config.toml
model = "image classifier"
dataset = "photos of plants, animals and fungi (iNaturalist)"
train_examples = 38949
image_size = 32
num_classes = [15, 646]
layers = 14
eps = 1e-08
batch_size = 192
epochs = 72.0
Rows from block 3 of a small image classifier, named by matrix and row number. Rows with one number belong to one neuron. Each number is 128 + 24 x the weight over its row's rms, rounded and kept within 0 to 255. All counts start at 0.
After each neuron's rows are labels from the 100 images, of 14976, where the neuron reaches its highest value: "patch colour" is the nearest of a few named colours to the mean colour under the peak; "responds to" is what is common among them. Only what is clearly more common there than usual is listed. The data: photos of plants, animals and fungi (iNaturalist). In brackets: how many of the 100, against the usual share in percent.
# fc1: MLP up (model.blocks.3.mlp.fc1.weight, 960x160), inputs 0-79
# fc2: MLP down (model.blocks.3.mlp.fc2.weight, 160x960, transposed), outputs 0-79

fc1.177 [ 97 112 120  86 179 105 163 117 163 115 127 158 136 141 110 168 115 116 149 117 107 125 139 133  97 149  85 152 129 127 130  90 168 133 115 102 109 158 168 163 143 131  78 151 154 152 167 126 138 147  91 102 119 143 126 103 169 119 120 120  97 136 148 154 106 173 128 127 146 138 114 105 101 144 128 125 138 177 130 165]
fc2.177 [113  84 119 103 144  99  96 132 103 105 142 145 120 123  95  82 135 135 172 104 184  98 128  62 163  98 113 149  69  97 143 140 120 128 105 163 109  92 154 129 141 127 110 168 122 137 141 128 135  95 104  98 137 120 164 153 142 104 147  99 122 171 168 169 146 184 159 137 123  96 113 123  94 114 132 124 114 131 114 118]
patch colour: black (49 vs 4.9)
responds to: order Lepidoptera (31 vs 13.7)

fc1.554 [115 140 142 130  87  87 158 127 164 113 153 117  80  95 173 178 112 131 138 155 140 155 130 124 102 132  98 142 135 155 141 133 104 151 119  99 122  88 157 131 132 131 149 146 137  98 162 118 128 122  93 130 124 154 168 140 145 150 148 100 168 189 138  87 108 137 123 115 136 138 128 131 138 123  93 158  89 138 110 129]
fc2.554 [129 152 127 167  95 143 148 126 139 121 109 149 125 116 142 128 137 122 121 146 115 157 120  99 148  86 123 172 122 140 164  84 135 112  93 130 138 150 142 127 144 151 119 126  99 137 161  92 151 102 105 136 118  97 173 112 100 116 162 133 145 181 154 133 138 166  86 143  95 111 166 148 154 121 155 107  88 139 147 163]
patch colour: black (62 vs 4.9)
responds to: phylum Arthropoda (66 vs 30.9); class Insecta (62 vs 29.2); order: Lepidoptera (33 vs 13.7); phylum Tracheophyta (25 vs 7.3)

fc1.580 [116 125 100  90 162 148 124 105 118 118 144 118 111 119 113 185 151  85 140 143 123 148 125 126  99  83 119 108 178 114 123 107  96 126 103 165 109 111 137 121 124 137 151 100 152 137 130 164 113 155 121  95 120 126 138 122  96 131 109  89 129 136 143 122 121 124 114 114  88 116 131 165 130 124 114 115  75 116 112 138]
fc2.580 [145 126 106 155 144 138  98 119 144 116 167  58 164 119 161 159 105 124 118  85 153 119 126 138 162 125 126 117  81 110 187 121 165 103 118 129 145 120 108 132 136 105  84 101 167  86 111 109  70 140 104  97 111 108 144 165 132 132 146 122 154 158 130 152 146  82 102 151 100 120 135 149 161 112 153 109 168 143 144 129]
patch colour: green (36 vs 2.3)
responds to: kingdom Plantae (51 vs 7.3); phylum Tracheophyta (51 vs 7.3); class Magnoliopsida (37 vs 5.6)

fc1.761 [145 123 133  84 105 143  73 153 139  65 144 114 142 147 142 145 134 137 139 130 137  96 100 115 115  87 123 127 139 129 152  89 149 159 130 155 108 102 154 109 180 160 132  87 119 184  96 160 150 157 123  96  59 111 122 119  98  95 123 125 149 123  92  82 110  68  75 145 110 114 146 160  93 116  91 153 126 163 156  76]
fc2.761 [ 85 119 138 150 100  94 118 134  90 103 139 144  97 118 113 100 120 143 103 135 183 111 147 153 117  92 144 144 117 105 137 135 137 124 108 147 139 118 102 129 108 115 130  83 128 124 154 144 128 127  93 141 126 135 142 161 133 150 107  96 116 106  90 115 124 102 143 101 100 107  92 123 136  88 115 130 131 107 160  83]
patch colour: grey (73 vs 46.2)
responds to: order Anseriformes (25 vs 5.5); family: Anatidae (25 vs 5.5)

fc1.281 [104 157 120 118 108 116 108 124  96 114 106 128 106 118 125 117 119 159  96 160 108 122  80  98 146 147  91 137  92 134 125 156 110 174  94 148 130 182 114 142 124 131 128 114 192 162 111 143 156 100 113 115 114 151 101 128 172  87 136 104 138  84 127 166 141 147  98 132 166 138 124 135 166 133 133  99 100 127 125 117]
fc2.281 [118 101 130 154 146 109 142 147 139 106  87 130  95 142 122 123 109 135 136 159 133 106 117 123 134  54 173  99 118 169 140 114 116 126 116 136 169 125  99 142 129 121 130 123 119  93 127  97 123 159  89  92 172 107 162 143 119 195 114 143 120 124 150 137 166 112  82 129 139 173 151 125  96 126 139 174 113 165 146 138]
patch colour: brown (59 vs 24.2)
responds to: order Lepidoptera (32 vs 13.7)

fc1.216 [120 192 159 119  83 150 148 118 123 153 139 114  99 110 156 145 150 128 132 134 139 122 106 145 134 127  53 141 125 129 128 127 122 106 127  97  87 150 126 138 137 156 144 117  91 163 140  99 107  83 125 129 118  93 129 114 160 119 103 116 127 116 163 121 147 138 104  81  80 103 127 132 166  98 162 140 157 147 131 109]
fc2.216 [183 108 148 158 122 111 146 134 105 145 108 139 115  92 135 157 133 118  94 120 190 108 141 111 174 118 150 137 133  99 114  91 133 113 123 160 111 150  93 159 134 134  81 112 152 133 109 130 140  86  93 116 110  97 126 122 179 127 159 136  78 113 144 129 195 136 130 100 151  98 102 153 146 130 126 178 109 127 108  90]
patch colour: white (48 vs 6.7); pink (41 vs 11)
responds to: class Aves (98 vs 55); phylum Chordata (98 vs 60.8); order Charadriiformes (39 vs 7.6); family: Laridae (29 vs 2.6)

fc1.415 [124  92 151 138  94 159 120  94 146  68 101 139 143 111 182 131 138 118 132 122 137 149 124  93 131 140 124 135 150 120  98 118 116 152 164 153 119 164 126 110 105 157 147  96 111 104 117 120 143 119 102 164 128 126  78 128 146 133 136 131 129 114 159 163 130 124 100 102 119 121 138 137 156 148 113  94  98  94  82 114]
fc2.415 [119 119  94 158 158 103 121 115 131 127 115 140 154 119 107 154 116 118  72 147 156 117  93 156 139  84 130 114 122 131 149 125 112 132 153 120 108 125  93 120 151  84 135 138 152 116 110 119  99 108 122 123 172 157 151 129 102 130 129 106 125 158  98 146 124 163 128 114 132 158 182 156 137 167 132 108  83 122 121 111]
patch colour: brown (72 vs 24.2)
responds to: class Insecta (63 vs 29.2); phylum Arthropoda (63 vs 30.9); order Lepidoptera (50 vs 13.7); family: Nymphalidae (25 vs 4.6)

fc1.482 [ 99 131 119 137 151 149 123  90 132 119 113 134 133 100 162 160 132 113 155 116 135 132 158 154 122 130 117  84 126 159 126 137 147 129 128 133 160 170 134 131 149 116  68 170 101 131 165 145  82 121 120 159 136 129 119 136 147 140 151 132 138 204 162 105 154  73 151 137 138 124 103  98 129 131 160 164 137 146 119 122]
fc2.482 [ 98 150  82 145 127 108 100 184 158 129 111 134 137 128 127 112  96 134 130  91 100 132 121 128 131  83 139  94 126 111 144 106 115 129 137 131 136 134  94 128 128 115 116 131 126 101 146 113 120 117 133 153 160  98 102 157 132 165 146 117 131 138 128 136 161 112  64 131 115 137 144 207 108 122 150 134 113 152 169 135]
patch colour: black (34 vs 4.9)
responds to: phylum Arthropoda (62 vs 30.9); class Insecta (60 vs 29.2); order Odonata (32 vs 3.9)

fc1.190 [139 102 106 136 122  95 124 112 124 180 118 138 162 140 134 160 123 144 121 110 125 137 127  99  98 173  88 122 120  90 134 124  87 141 110  76 138 129  81 126 110  70  86 106 159 149 130 127 146 135 111 121 103 116 121 158 126 112  77  91 104 135 145  94 114 119 131 132  96 116 137 178 137 155 120 130 158 158 106 117]
fc2.190 [105 146 149 149 102 112 108  91 114 125 110 135 103 141 131 126 116 155 106 147 149 148 130 111 176 123 135 107  99  63 159 163 117 115 113 134 108  71 112 125 118 146 134 136 143 139 124 145  85 122 146 127 103 118 137  99 155 130 116 161 100 143 119 158 164 160 115 112 128  94 111 118 102  88 137 140 148 154  96  79]
patch colour: pink (31 vs 11)
responds to: class Aves (85 vs 55)

fc1.117 [120 156 133 118 169 126 113 107 123 154 125 172 129 121 148 142 139 112 124 142 116 116 106 115 131 127 138 115 124 154 103 112 154 125 102 136 100  89  92 145 128 107 144 127 143 143 123 145 128 129 121 127  93 103 140 161 115 128 109 107  69 148 119 132 142 103 145 173 151 151  99 123 178 132 123 141 108 138 128 155]
fc2.117 [157 111 175 163 142 146 124 137 134 147 128 117 124 165 126 143  96 138 149  95 131 144 140  69 131 107 139 133  91  88 144 138 123 134 113 104 114  93 142 123 125 156 117 100 116 113 133  93  66  77 105  71  83 125 123 104 112 149 152 137  97 144 113 117 150 105  96 143 130  82 152 145 166 158 118 150 106 100 142 106]
patch colour: grey (76 vs 46.2)
responds to: class Aves (87 vs 55)

fc1.260 [148 150 143  86 105 108  94 107 152 130  96 135  95 131  87 112  97 106 134 125 108 126 132 132 147  99  82 126 120 147 120 123 154 154 139 128 107 142  95 125 119 133 125 138 147 163  88 166 136 125 151 145 132 104 100 111  84 115 164 161 119 146 156 102 120 136 108  92 130 146 100 126  80 133 105  93 157 147 136 139]
fc2.260 [157 173  93 123 140 103  84 121 124 140 127 112  89 149 131 126 128 142 114 168 173 155 126 175 145 125 125  98 103 101 105 148 123  95 133 123 101 154 104 142 129 153 130 119 101 145 126 145 137 152 128 157 126 164 114 147 127 161 128 157 150  91 144  70 128 142 152 125 101 171 159 125 131 130 163 165 118  95 151 141]
patch colour: white (44 vs 6.7); pink (27 vs 11)
responds to: phylum Arthropoda (70 vs 30.9); class Insecta (69 vs 29.2); order Lepidoptera (41 vs 13.7)

fc1.236 [ 92 131 133 113 154 138 128 154 107 108 122 116 142 124 156 102 130 140 139 150 116 111 130 107 162 158 144 152 148 133 125 108 161 145 153  98 111 144 125 146 137 124 138 136 141 126 139 145 138 125 152 132  98 155  96 106 163 103 179 123  81 116 115 136 127 150 106 121 170  75  93 126 131 119 142 127  90 108  94 127]
fc2.236 [101  91 151 157 110  74 111 125 146 140 131 130  88 151 138 162 125 109 148 123 153 122 121 124 100  99  87 139  95 126 141 163 113 114 120 160 122 124 126 176 133  95 134  79 110 152 126 114 142 165 101 108 163 130 105 132 122 148  94 105 127 125 127 149 140 144  96 151 155 131  94 187 171 143 170 123 123 122 129 126]
patch colour: orange (29 vs 0.5)
responds to: phylum Arthropoda (82 vs 30.9); class Insecta (80 vs 29.2)

fc1.405 [115 103 128 129 117 171 147 111 144  90 118 161 145 125 118 113 135 104 132 141 132 117 157 117 146 138  98  91 127 107 164 153 121 123 139 125  84 124 105 129 143  93  86 128 163 125 140 119 133 121 106 129 162 102 152 200 136 155  91 108 156 179 145 160 108 132 110 174 145 114  97 125 136 125 146 115 144 154 121 157]
fc2.405 [108 123  75 117 134 154 136  66 122 134 142 128  93  92 155 138 130 152 138 150 149 133 120  96 118 141 104 147 135 160 115 128 138 140 115 131 136 104 115 135 114 110 110 159 146 114 135 121 145 124 149 138  81  76 175 140 145 127 159 110  79 110 216 115 149 115  94 125 147 133 117 124 186 120 132 145 134  98 109 153]
patch colour: white (46 vs 6.7)
responds to: class Aves (84 vs 55)

fc1.49 [ 95 194 156 151 174 135 158 117 109 140 151  96 129 115 170 110 110  97 125 127 134 162  74 163 120 156  90 113 138 114 110 140 131 147 130 155 157  71 104 123 162 118 149  93 114 144 144 116 133 109 168 134 149 100 109  99 143 121 109 135 119  85 146 134 145 152 170 126 107 132 147 121 129 120 183 144 163 154 134 126]
fc2.49 [145 107 142 104 106 128 110  94 140 125 141 137  63 132 123 106 162 127 113 117 204 139 130 108 151 142 174  95 123  94 137 124 170  95 107 117  97 150  81 139 127 153  90 106 128 133  94 170 120 147 115 127 125  59 152 113 118 151 107 126  91 124 164 128 152 119 112  99 117 150 137 158 141 102 129 139 130  78 137 115]
patch colour: pink (35 vs 11); white (29 vs 6.7)
responds to: phylum Chordata (97 vs 60.8); class Aves (94 vs 55)

fc1.120 [146 118 122 132 139 138  84 139 128 153 154 130 154 108 144 142 130 120 138  92 135 170 122 134 161 105 125 115 108 110 124 137 105 156 114 132 170 101 107 123 154 154 117 153 160  94 166 137 107 112 132 111 141 162 109 170 119 124 122 136 144 124 118  78 155 130 111  76 203 165  87 109 184 131 167 118 141 145 135 143]
fc2.120 [122 161 115 149 117 132 145 112 131 155 143 119 101 172 105 118 121 130 163 140 175 144 135 132 111  99 186 107 133 133 149 119 145 111 124 151  95 108  95 123 138 118 118 135 108 130  98 154 130 183 118  89 142 107 133 128 144 119 134  99 127 146 178 105 178 106  98 117 122 109 180 137 149 142 169 166 121 100 184  97]
patch colour: white (36 vs 6.7)
responds to: phylum Arthropoda (65 vs 30.9)

fc1.410 [ 86  87 133 157 151 159 147 150 111 129 106 110 122 118 139 124 107 134 118 121  85 162 113 136 118 124 168 120 133  85 133 162 134 137 157 153 133 116 112 111 122 130 134 115  80 126 138 146  46 133 106 116 196 117 152 112 139 119 125 123 140 152 129 117 130 165 118 122  79 130 123 153  99 120 115 163 150 183 153 132]
fc2.410 [144 137 106 114 149 129 121 161 117 162 136 124 142 140 135 171 178 134 127 139 162 129 144 123 108 124  85 108 110 143 117 102 174 105 131 149 150 100 159 112 132 187 122 176 143 135 121 146 125 110 132 161 111 136 116  83 146 191 146 156 105 158 136 135 169  99 154 134 112 117 132 162 148 159 138 162 139 145 202 106]
patch colour: grey (83 vs 46.2)
responds to: class Aves (83 vs 55); order Charadriiformes (42 vs 7.6)

fc1.403 [140 102 101 117 121  89 131 114 127 112 131 140 154 122 139 142 131 133 191 133 112 109  98 144 151 149 140 105 156 131 103 124 163  83 115 143 154 161 123 154 151  94 125  66 136 116 112 133  98 175 123 102 114 146 100 127 151 138 111 121 137 108 128 135 146 113 138 153  92 120 149 152 104 153 109 156  86 102 118 111]
fc2.403 [140 161 126 133  93  96 120 103 129 112 121 106 116 148 129  81 143 143  78 102 118 138 139 132 144 106 113 141  97 103 129 136 151 115  92 131 126 109 106 120  98 143 160  51 113 132 169 119  92 104 119 121 164 164 118 176 140 138 116 165 115 149 149 136 140 151 111 120 121 100 140 158 134 186 113 121 120 159 187  89]
patch colour: grey (79 vs 46.2)
responds to: order Charadriiformes (25 vs 7.6)

fc1.104 [163 132 180 118 115  92  98 117 112 108 143 142 127 139 119  99 123 109 128 113 126 111 107 138 150 102 139 128 150 132 132 133 173 187 153 104 149 164  80 125  82 114 130 152 164 163  71 150 150 170 132 119  95 114 127 153 121 153 117 108 127 158 153 126 117 153 129 111 161 158 114 147  83 116  80 109 109 153 133 155]
fc2.104 [120  55 102  99 151 120 118 139 114 153 127 114 128 132 132 123  90 146 114  77 146 134  82  90 165 104 122 137 113 104 123 148 132 144 135 114 120 148 134 125 120 139 112 171 139 158 156 125 106  68 170 105  95 108 123  97 149 103 164 116 126 141 139 159 173 143 141 106 170 146 138 153 163  88 120 140  87 121 142 127]
patch colour: brown (68 vs 24.2)
responds to: phylum Arthropoda (69 vs 30.9); class Insecta (66 vs 29.2)

fc1.631 [131  71 141 138 145 115 145 132 117 106 149 120 121 154 154 143  77 107 153  81 108  96 127  94 122 119 113 117 125 120 123 130 142 147  93  95 113 138 107 121 138 118 155 127 149 103 111 108 120 170 166 186 145 161 162  83  99 148 115  92 127 144 121 164 127 135 148 130 119 100 104  95 126 145 149 171 140 124 116 119]
fc2.631 [136  95 141 151 122 142 119 139 129 129 120 111  78 143 109 115 151 146 105 170 104 132 169 154 143  99 118 120  91 135 157 126 119 121 111 120  75 147 154 125 167 134 101 135  81 114 102 158  90  97 135 162 132 115 111 159 138 106 127 103  96 137 155 150 115 116 160 116 115 100 126  86 146 131 103 155 124 100 143 115]
patch colour: grey (76 vs 46.2)
responds to: phylum Arthropoda (61 vs 30.9)

fc1.613 [106 123 170 112 113 107 152 164 109 137 147 139 181 136 150 115 134 153 138 143 108  63 149 116 104 114 129 142 152 122 119 143 125 153 101 132 100 159 104 120 133 138 150 100 164 144 110  89 119 145 146 131 166 143 121 134 125 100 111 125  92  93 145 135 153 122  92 195 132  93 117 141 131 158 115 130  92 125 115  72]
fc2.613 [162  93 139 179 124 140  85 134 113 128 115  92 145 175 114 141 162 161  94 146 149 131 119 102  96 104  98 142  87 106 134 111 129 129  97 190 115 152 126 154 153 148 138 131  70  96 142  94  99 133 119 107 183 128 130 154 183 130 101 108 113 116 163  83 133 165 134 137 114 129 155 146 131 143 128 166 102 117 148 150]
patch colour: pink (36 vs 11)
responds to: order Charadriiformes (28 vs 7.6)

fc1.436 [137 142 102  97 121 100 111 131 124 117  94 131 134 173 128 103 120 139 152  78 134 135 108 116  97 151 110  89 125 125 106  96 173 144 143 149 160 127  80 160 114 126 148 112 116 143 105 135 143 148 176 122 171  99 163 132 134 123 107 137  89 127 159 130 102 118 114  92 116 103 113 144 125 153 114 103 134 119 135 131]
fc2.436 [160 141 140 134 114 148 135 108 106 142 138 125  95 145  90 140 109 137 143 128 212 103 141 168 156  99 118  61  76 129 119 132 133 143 142 117  94 148 104 171  89 140  91 100 112 122  90 100 114 133  87 126 148 126 105 154 140 152 115  97 113 125 167  93 176  90  98 126 111  77 101 118  97 138 134 148 128 116 127 140]
patch colour: white (43 vs 6.7); pink (33 vs 11)
responds to: order Lepidoptera (34 vs 13.7)

fc1.183 [120 117 113 154 138 135 113 176 117 109 118 120 117 146 143 142  76 150 123 173 134 114  91 156 154 158 162 135 123 126  95 113 140 124 192 161 195 166 102 156 110  85 131  99 113 177  98 153 159 124 120 109 129 137 130 121 109 139 125 113 101 109 171 102 112 168 140 113 135 155 119 176 136 121 104 128 170 124 116 142]
fc2.183 [102 156 116 140 101 139 102 151 126 165 148 116 152 138 188  86 138 157 136  55 112 136 131 109 128 127 126 123 170 149 127 148 138 111 182 160 109 162 145 111 147 106 136  74  83 138 148  95 125 129 158 162 127  86 113 124 129 118 143 144 137 172 124 128 153 118 114 117 134 103 181 152 107 159 147 124  85 133 135 135]
patch colour: orange (40 vs 0.5)
responds to: phylum Arthropoda (67 vs 30.9); class Insecta (66 vs 29.2); order Lepidoptera (46 vs 13.7)

fc1.619 [115 122 113  98 140 129 134 121 129 138 176 120 124 115  88 175 131 133  77 140 140 119 106  86 161 121 107 113 143 128 175 147 148 133 100 141 162 146  65 169 142 115 150 100 137 147 130 145  95 157 132 144 112 147 131 139  52 140 124 129  91 170 148  98 126 160  95 135 137 148 141 151 135 112 124 102 133 142 138 119]
fc2.619 [138 126 117 113 131  81  93 100 156 125 123 129 121 120 115  78 100 140 147 109 160  82  87 163 153 107 156 148 121 162 109 145 153  85 130  76 117 131 117 101 144 126 140 162 135 126 131 110 123 137  89 117  94  76 124 111 146  97 135 144 135 156 152 132 168 103 155 158  93 107 161 169 163  98 141 140 113 127 155 114]
patch colour: cyan (63 vs 2.7)
responds to: phylum Chordata (96 vs 60.8); class Aves (92 vs 55)

fc1.203 [122 100  92 139 151 101 122 153 153 120 156 129 147 174 150 109 117 149 126 105 111  88 144 142 115 137 130 160 189 137 114  96 113 130 147  88 108 140 130  99 149 149 157 115 194 119 123 118 135 148  72 106 143 123 107 125 121 104 150 143 154 122 151 104  84 130 103 119 133  99 118 144 171 101 107 130  99 116  98 129]
fc2.203 [ 81 151 101 116 105 159  86 137 125 189 114 105 121 156 161 112 162 120 141 157 135 119 149 118 112 103  96 121 138 135 158 150 204 138  95 135  86 132 107  99 151 137 113 101  73 157 133 153 117 129  93 167 126  99 143 122  92 101  97 102 136 108 142 155 123  82 154 146 140 118 154  95 117 123 119 119  75 129 100 109]
patch colour: orange (51 vs 0.5); yellow (40 vs 1)
responds to: phylum Arthropoda (79 vs 30.9); class Insecta (77 vs 29.2)

fc1.747 [130 176 130 147 162 176 126 124 130 153  82 122 115 150 130 181 118 122 147 155 115 137 155 102  93 151 147 142  97 107 177 164 104 126 113 115  90 132 145 123  80 113 146 128 128 105 111 132  59 128  94 118 144 124 130 159 129 116 124 153 125 177 117 144 135  94 101 153  72 124 135 158 146 150 150 115  91 160 115 130]
fc2.747 [147 149 149 153 112 112 131  87 119 130 113 144 102 110 153 131  98 135 145 138 140 117 122  67  86 117 161 138 104 168 126 124  85 149 136 147 124  92 145 116 170 147  83 159  53 134 136 102 127  94 140 163 143  88 161 109 129 148 176 143 104 109 153 154 130 115 145 118 156 114 123 148 125 110 109 162 151 168 130 168]
patch colour: yellow (37 vs 1)
responds to: phylum Arthropoda (69 vs 30.9); class Insecta (67 vs 29.2)

fc1.152 [119 182 144 137 159 191 150 156 129 166 134 135 151 116 172 132 149 102 116 173 137 112 127 103 114 175  99 148 115  98 127 173 142  99 114 139 160 128 118 131 114 158  99 126 124 151 119 158 106 132 156 119 128 122 147  99 120 108 157 174  85  95 156 117 135  96  78  75 162 129 119 149 135 139 109 113 100 126 103 120]
fc2.152 [138 163 141  86 124 129 183 200 132 136 136 145 100 119 126 101 103 135 120 135 160 185 187  91 173  90 157 163 149 126 149 120 119 145  99 100 175  89 110 153 112 120 108 132  92 183 153 126 118 112  95 145 135 157 190 120 105  92 128 158 131  98 153 118 108 109 144 117 144 162 152 160 136 143 135 127 138  90 102  89]
patch colour: grey (82 vs 46.2)
responds to: phylum Chordata (92 vs 60.8); class Aves (89 vs 55)

fc1.569 [169 142 102 135 112 126 122 137 161 134 100  99 123 139 118 111 131 174  71 163 145 118  88  89 161 196 130 105 166 119 143 147 106 115 123 106 155 123 103 148 141 139 151 116 152 107 140 146 165 158 164 140 138 163 167 125 140  74 148 106 148 113  98 127 118 166 116 116 150 106 175  79 151 135 121 109 148 132  94 163]
fc2.569 [ 85 101 100 113 143  88  88 138 139 107  99 170 156 109 122 106 129 151 142 155 143 139 130 121 158  95  88 158 154 109 142  97 108 148 159 137 145  78 121 147  83 109 175 130 148 130 129 102 125 210 139  99 121  89 143 153 111 178  88 122 134 136 111 110 138 134 116 111 129 144 142 153 147 119 107  95 122 150 105  97]
patch colour: brown (62 vs 24.2)
responds to: phylum Tracheophyta (27 vs 7.3); kingdom Plantae (27 vs 7.3)

fc1.534 [150 101 105 124 107 159 127 106 118  98  95 149  91 170 148 164 119 151 117  82 112 128 147 110  92 108 137 101 127 118 175 145 144 146 120 113 126 136 136  90 133 116 104 101 206 124 165 133 186 145 107 149 121  73 119 102 141 105 105 162 103  98 107 141 122 134 111 108 176 104 127 111 107 150 108 139 114 107 102 129]
fc2.534 [109 147 123 134 134  91 147 150 140 143  91 131 153 100 126 152 117 119 119 171 152 124 125 158 153 111 135 125 136 157 123  97  86 124 102  80 120 143  95 139 108 130 123 121 176 120 123  92 145 129 101 128 113 116 137 149 104 162 136 101 114 158 186 137 141 120  80 132 147 112 131 132 181 186  83 152  93 158 161  99]
patch colour: brown (60 vs 24.2)
responds to: kingdom Plantae (53 vs 7.3); phylum Tracheophyta (53 vs 7.3); class Magnoliopsida (32 vs 5.6)

fc1.491 [114 124 101 138 130 111 116 112 119 152  94 127 199 123 124 108 136 112 131 148 151  77 139 160 138 111 138 119 142 178 133 120 128 171  90 106 166 135 149 166 153  61 153 120  95 174 143 140  84 144 173  93 135 151 112 120 153 119 163 163  82 148 143 119 112 121 186 111 141 112 127 110 107 144 155 139 147 136 159 180]
fc2.491 [170 136 121 140 150 113  92 122 137 102 126 177 152 152 116 105 155  99 140 175 144  61  95 159 161 169 141 167 137 129 129 127 143  94 118 106 152 129 127  89 141  89 124 154 102 150 113 135 134 143 128 130 157 137 139 160 147 117 159 100 166 150 128 101 149 122  94 114 126 120 144 186 138 120 133 121 127 119 148 148]
patch colour: cyan (25 vs 2.7)
responds to: phylum Chordata (92 vs 60.8); class Aves (86 vs 55); order Accipitriformes (27 vs 3.9)

fc1.254 [125 140  88 141 108 115 146 107 139  63 152 160 120 128 139 164 108  97 137 144 155 133 132 122 138 161  76 143 124 103 162 139 141 136 130 118 129 113 145 155 136  92  81 148 139 143 152  84 125 103 153 138 150 118 159  83 108 108 147 121 106 112 110  88 127  83 106  83 120 159 168 118 133 114 127 110 128 128 150 123]
fc2.254 [121 117 142 102 107 108 175 116 120  50 140 133 119 102 105 110 125 120 105 121 162 140 116 140 146 100 142 121 149 129 144 109 124 135  93 169 127 132 119 141 118 108 131 110 116 117 162 111 111 115 109 149 135 126 133 121 132 134 175  90 144 140 105  97 111 147 127 102  91 172 141 135 126 116 157 157 116  96 156  99]
patch colour: grey (79 vs 46.2)
responds to: phylum Arthropoda (60 vs 30.9)

fc1.575 [ 97  88 187 141 161 105 111 142 135 146 135 106 128 118 157  82 140 134 181 113 149 141 136 124 143 173 119 118 181 111 138 108 137 131 122  68 128 119 107 113 147 127 113 156 138 168 124 131 143 172 117 140 140 167 158 129  95 134 143 108 106 138 112  93 128 165  71 136 166 168 108 121 156 108 143  96  95 132 124  98]
fc2.575 [159 127 104 112 141 117 126 140  99 156 124 120 146 165 155 108 110 122 104 130 155 115 122 143 146  96 115 119 143 191 144 140 157 119 132 118 113 131 118 102 154 121 129 121  92 188  93 116 126 134 107 132 142 112 159 141 134 155 115 144 190 128 166  88 157 105 115 139 113  98 179 145 132  97 130 133 111 167 108 115]
patch colour: orange (42 vs 0.5)
responds to: phylum Arthropoda (67 vs 30.9); class Insecta (65 vs 29.2)

fc1.231 [ 96 149 113 148 187 168 128 131 114 121 101 130 107 149 122 117 123 132 151 140 107 182 144  65  98 156 167  86 110 130 143 137 129 111 126 135 182 145 118 100 103  87 144 182 104  83 180 162  87 152 138 102 120 120 148 136 142 131 159 141 143 147 147 138 110 109 128 158 128 176 142 121 113 113 147 136 162 146 157 130]
fc2.231 [ 97 204 118 150 121 131 123 147 130 148 103 141 116 121 131 148 113 149 121  86 140 123 118 117 110 111 176  99 114 138 164 146 134 149  99 128 121  96 140 119 132 137  75 139  97 144 115 162 118 104 125 151 124  89 122 178 149 130 162  87 114 145 139 145 149  79 139 117 188  93 120 143  97 120 118 145 131 125 162 138]
patch colour: yellow (30 vs 1)
responds to: phylum Arthropoda (79 vs 30.9); class Insecta (78 vs 29.2); order Odonata (40 vs 3.9); family: Coenagrionidae (26 vs 1.3)

fc1.717 [116  86 121 115 130 155 121 105 137 113  67 137 135 120  79 135 119 161 126 167 125 101 162  92 129 187 175  96  97 143 139  93 115 106 168  71 143 135 138 122  89 121 198 135 143 132  94 127 107 135 123 137 119  84 134  84 108 108 177 138 110 121 122 139 101  92 123 132 112 151 119 114 132  81 142 116 101 115 124 132]
fc2.717 [141 107 179 159 138 115 117 114 137 158 148 109 126 130 149 130 147 107 101 134 135 139 158  68 115 121 157 120 113 125 135  99 114 125 153 108 122 139 125 124 156 123 112 114  84  83 145 112 117 108 127 162 135 109 129 126 131 124 138 179 118 144 156 121 143 121 126 118 142  80 177 145 185 148 145 153  77 162 128 145]
patch colour: yellow (55 vs 1)
responds to: phylum Arthropoda (62 vs 30.9); class Insecta (59 vs 29.2)

fc1.20 [161 129 139 148 153 110 119 133 142  83  86 153 150 114 139 125 127  98 108 108  95 139 149 167 149 130 156 164 102 130 102 104 106 149 143  77 145 135 154  91 155  96 170 116 175 112 121 131 132 125 102 178 115  97 121 153  82 128  98 122 161 155 152 173  93 111 124 109 118 129 129 137 123 103 141 109 147 131 119 130]
fc2.20 [112 129  76  95  96 143 138 155  99 150 147 127 126 172 136 141 112 172 140 156 171 141  82 111 101 105 129 120 119 102 127 126 132 136  43 140  91 150 113 126 119 110 118 134 118  94 116 171 142 134 109 149 145 104 117 104  95 152 121 160 116 113 181 113 122 125 132 131 138  81  94  90 155 123 137 169 123 131 154 111]
patch colour: orange (45 vs 0.5)
responds to: order Lepidoptera (38 vs 13.7); family: Nymphalidae (25 vs 4.6)